{
  "moe_every": 2,
  "eps": 1e-08,
  "final_lr_fraction": 0
}
Rows from block 8 of a small image diffusion model, named by matrix and row number. Rows with one number belong to one neuron. Each number is 128 + 24 x the weight over its row's rms, rounded and kept within 0 to 255. All counts start at 0. Numbers have three digits each.
After each neuron's rows are labels from the 100 images, of 14848 (inputs lightly noised), where the neuron reaches its highest value: "strongest on" is what is common among them. Only what is clearly more common there than usual is listed. The data: photos of arthropod specimens (BIOSCAN-5M). In brackets: how many of the 100, against the usual share in percent.
# fc1: MLP up (model.blocks.8.mlp.fc1.weight, 768x192), inputs 48-95
# fc2: MLP down (model.blocks.8.mlp.fc2.weight, 192x768, transposed), outputs 48-95

fc1.122:104143152158130093141109132147143164184133118169116117157116121145117113159099163132120124086118118123121096142173124168155167109101182093096143
fc2.122:110093106147136122136132094114126120091118085088130145134130096101087089119174118139119131148129128163078137142157154109101141143145167072111174
strongest on: order Hymenoptera (41 vs 20.4)

fc1.595:115140083120115124141138161133175119125121129171128134160141140093160131150080143165101127117145118172124116116174119114082181151119109078130128
fc2.595:117133127142104154162162123104113154148149102125110127111153144101152131116157080111183124115140087172144131141128156163175134153144129098099120
strongest on: order Hymenoptera (42 vs 20.4)

fc1.255:107154120139115131113097124064112142134121136115112164147130116125128108163115107136110138082112123125146129132138147128127132096100112126102084
fc2.255:108123147154130095140128130167137115102097142116147162119159129132138106130120114109108125124155125139097140129186148117114169136132147124131107
strongest on: order Coleoptera (41 vs 16.8)

fc1.178:129139129099155129140121149201128174088096125109136115108117134099145143113122183073086136107134162159113143112122112121174097133106155124106118
fc2.178:130095132178124119135097128038127079136155154136107124147145150119139143126115107152113129101130152107129138133154097158126114097135115158118140
strongest on: order Coleoptera (45 vs 16.8)

fc1.547:126140079096115145183139147097131125101114123125130109077169153133134142118106125117128104169119097155113127115099124193091132132120124129145165
fc2.547:150159087152118117070120112114136119107117157123127168101130138066107109134133112139170102143112125148122169137143140217097124130103148118136116
strongest on: order Coleoptera (38 vs 16.8)

fc1.226:091126129119138139131112171084141144131063116094131167142152128104121122100095121122110109099108134111123190107117109140129144124112135124107105
fc2.226:154119114091126116140143108128147105111146110119140057141137151150132132098116168155156099105158117141137226126162109136094157110144123132087141
strongest on: order Coleoptera (59 vs 16.8)

fc1.480:138101121178129133107111118154112128152157139129158145124100134118100052149132150109112105098137144105110078112148121164128172122128085088131092
fc2.480:131107154134083119166161092103107155071138097128131149151106121068139108105136126127137091150139159125133129112098125132141082123125188138158163
strongest on: order Coleoptera (36 vs 16.8)

fc1.141:110091092122134106109071137117141146165148130140115143150141142099134105159102118157105105104077123125112146172171116105111184123121141124083096
fc2.141:105165142127157124122072122113142137130113127108126165103129081110120115125145129156122157113132108169114121110156133131159197134134116165075096
strongest on: order Hymenoptera (43 vs 20.4)

fc1.262:138122142069101120151122163073125140096115151114127101108140145107130156067117112137121127181135161179112136124141168112118122130130147118120128
fc2.262:154124095125124135127129113134110137127131126160144106160119116109128147127140121109136128130128175080153145135136106170174139137162147126140153
strongest on: order Coleoptera (43 vs 16.8)

fc1.216:122108103123120105119103112095154113097101133157111139132143163087159086152099098151116129100125141140111141140133140091141144106110085103113051
fc2.216:156184162127119140095160128121115114171131173158156123138144111151128132149110115120111136111122141128086101138094074179121162141133092166123074
strongest on: order Coleoptera (37 vs 16.8)

fc1.154:124139102180136104096126159151125158099113118116129102111171118103167099146149168127117150123114122160124123141126113101147120102109160121118120
fc2.154:126128128082164127134108154106125136138140164139125145123130096109142112154157100101150127134084139102123094181134091083114148175147131123124181
strongest on: order Coleoptera (40 vs 16.8)

fc1.597:067098122116100097110114129157114125140153159121111135120116144099137097163162151114131129132135143162118119159148113100119123127114165128131110
fc2.597:136158150125116132135131098099149158108144177098133195136142097102101096151094098145161125138128097155105151129130117113128178119124160107137107
strongest on: order Coleoptera (74 vs 16.8)

fc1.47:184117119142134154165136091080132140143146116119148121123095130122075139096108108116133096136122117106137179085104126150110161151139103136118098
fc2.47:141139119091073112118150118151145146108136138148116123141134134126112132137109118140110109117137148106123179107154135110136121121137136160160170
strongest on: order Hemiptera (29 vs 11.3)

fc1.200:128137088135119121119118128130127118145154123147111134105133149128143092131117117121131155127071105158120153128118098114125145140129134114094163
fc2.200:110091136124156149125158149152120152094104140130095090128147169145156139146106146130126110160107123126125155113111136131133137108124121107148130
strongest on: order Lepidoptera (34 vs 7.3)

fc1.344:124117164110123107083100112156104142156140151143122147141123125175099108142110138144152134136084151124141127146176119163145154123092189172094145
fc2.344:138120153086136166141118104110116145094133099140123126164085113092131102119199116129130121138176116103118163124108101128176140118129185158155157
strongest on: order Hymenoptera (43 vs 20.4)

fc1.663:122139125116150137100139136147135136139110143114085155184145136142126141193132127131125161140131102119127124128139101082160114102113130102121120
fc2.663:093135109133135091164108154129123081122139105126140135120142156129120135142107148155120142127152133130107105114170131120099168092146064144118093
strongest on: order Coleoptera (42 vs 16.8)

fc1.484:103137090119113104102111158124149136106094135136132146117142156103135099129105130141108126118127118133097129133134114137133137090111126104124107
fc2.484:107133152153110113069128132136137148073138091100126139134145089120115106173095085150161147153135077088096121108106126144119165082126136117170140
strongest on: order Hymenoptera (42 vs 20.4)

fc1.640:074100090142118115132097132117109129123125154137148128143161150131159126124178162148107119094128104127095126144118142138127128115146129107152142
fc2.640:113171140133122167097092154127117148090156118115110105127126115125146125159083136198179117141125092160113149150184107136098172133100158114110107
strongest on: order Hymenoptera (46 vs 20.4)

fc1.579:100118131069100142160128125051117160142156142140135162160143122104087126086106087159119129133103142129121175104133139156107131107134153130102120
fc2.579:162157138129178111090133114106126113137109106142118086184140107106106149080156085121180133160135092116130220137136092148122189167121106122093115
strongest on: order Coleoptera (41 vs 16.8)

fc1.574:138119097098123129095123127090138090092085141113138154106164141087165100101120140143102104069104123120124162152127161120110159106101104103118102
fc2.574:122088108138104111129133112134122115165116104128100157079174123169123134088115128128126104117214138104132172148143119117125094118101160113108098
strongest on: order Coleoptera (40 vs 16.8)

fc1.500:111119110127138090123104125105160178136118166152095166161136137096138116174084115132099145104129134137119161140146119117123156111079133119089054
fc2.500:151116128129132149101107114111150169138149154126127162149141124112122117135118169147139131086108182192127073117141140120124141126130143158120114
strongest on: order Coleoptera (75 vs 16.8)

fc1.525:102122138133128153116115156091141173076107108095125155161140115081134118129094099136093132110096112139125131108166095102156122102114124143153131
fc2.525:144090120163150101112108128153136163137116146118143082143113121125159109106127138103162118135116123144143178125130108096141132110152094109091098
strongest on: order Coleoptera (44 vs 16.8)

fc1.513:085132103168123123177119121170157162106112128131123096126129155109136106146122166135100130074136117170118083110133116122125145117127164079127143
fc2.513:152129160144115112088135137111150167142103146140171177154122134096120079142152150109122117083138145123124122111140122117101104127146150164096111
strongest on: order Coleoptera (45 vs 16.8)

fc1.137:143148075147104108105122127101132106128092117114102144113153141061146071155093117147101114102086116144103140151137139101147106107107110099102106
fc2.137:119126144138148141133113132145121123072141134138160121150126148155153127149120122084127116120129172105127157131106086129124155166102172134149126
strongest on: order Coleoptera (41 vs 16.8)

fc1.489:093133100136121143088114131193083147167112170105134136128133140134083137114143167144068125107125139131109160138116169149138118104123193115089151
fc2.489:075123142140115113150168123160131123098143130134105126083147128087119123103143116133154110150126135139132111128143174125146143107116165101169154
strongest on: order Hymenoptera (42 vs 20.4)

fc1.229:120135123066120120129132131140157138115138140143091122143090126104084141141089128155142153109095149127139115077197148130090161138115120142084110
fc2.229:112111108182121137161146130102095107118141129131144092096140154127118174124167133128092088153142106105157119160176166119146109153164126177078130
strongest on: order Hymenoptera (45 vs 20.4)

fc1.641:168148100149142096124095111175160105103144138207112134128115163121155141201167135128119103135149105124132111149131090150110160137159151135133085
fc2.641:117116107139118093155114128112118160107121083095128138127129156132112113200143129146138142110166138138123087132146139129150124092174150092110118
strongest on: order Coleoptera (38 vs 16.8)

fc1.244:130162125120137145161123154093134144099131129133137131133128149134149134126125105116113122100125156153129162107118112099158109149143123075120143
fc2.244:102128134126099132130129141142151124147135139142077140129151168135137134156131157131126117087197124128106178118147085091094112094125127203151107
strongest on: order Coleoptera (39 vs 16.8)

fc1.265:133099148138125106137107084094108114146129152181132127156100145125100159137138111155128111148147107166127113150150130134099177127128147151111096
fc2.265:090152165121080142142144106179141118132109093125139159147133132173092091154146155107161116133091127128102096128165119121126150147144087146116102
strongest on: order Coleoptera (38 vs 16.8)

fc1.409:112094122108120104123134101110109116127169130069144122127127118096115098134097128117131096142116138123118118117110126105112087118152139103130130
fc2.409:129106138107120098150154152144119134118135147179089084137125130100164126113126149108099143128078136131138111144131130112105117121153119127144157
strongest on: order Hymenoptera (41 vs 20.4)

fc1.710:094140101117123096108088153131130147174144147115118134142131123138112087147121125101113133077099188097111131118186135143108153099125146142125060
fc2.710:067122180114155142122132153120124136136125124103117148086127083109128109106139106109132116135148073129104111141179161109128186122095173145113057
strongest on: order Hymenoptera (45 vs 20.4)

fc1.73:113126104122112140146101128162137101106103146155107165118139163103123091119108130149079133142122054193106146143112110157127113114101124096112107
fc2.73:125137112117117142127110133135142136156141101159129121157135117161099136175117118133125152115127117109131161130110111135135157142114072129124122
strongest on: order Coleoptera (45 vs 16.8)

fc1.119:107146102160118106120097108135148149130126151142091120135164146103122096162106137150107139089110132122116127140135155149143158097100151117120134
fc2.119:123123174172094141080127104154154093105144168156110146132125115084121133104105133131108149118149102149128125141135158161156110130132110111132113
strongest on: order Coleoptera (62 vs 16.8)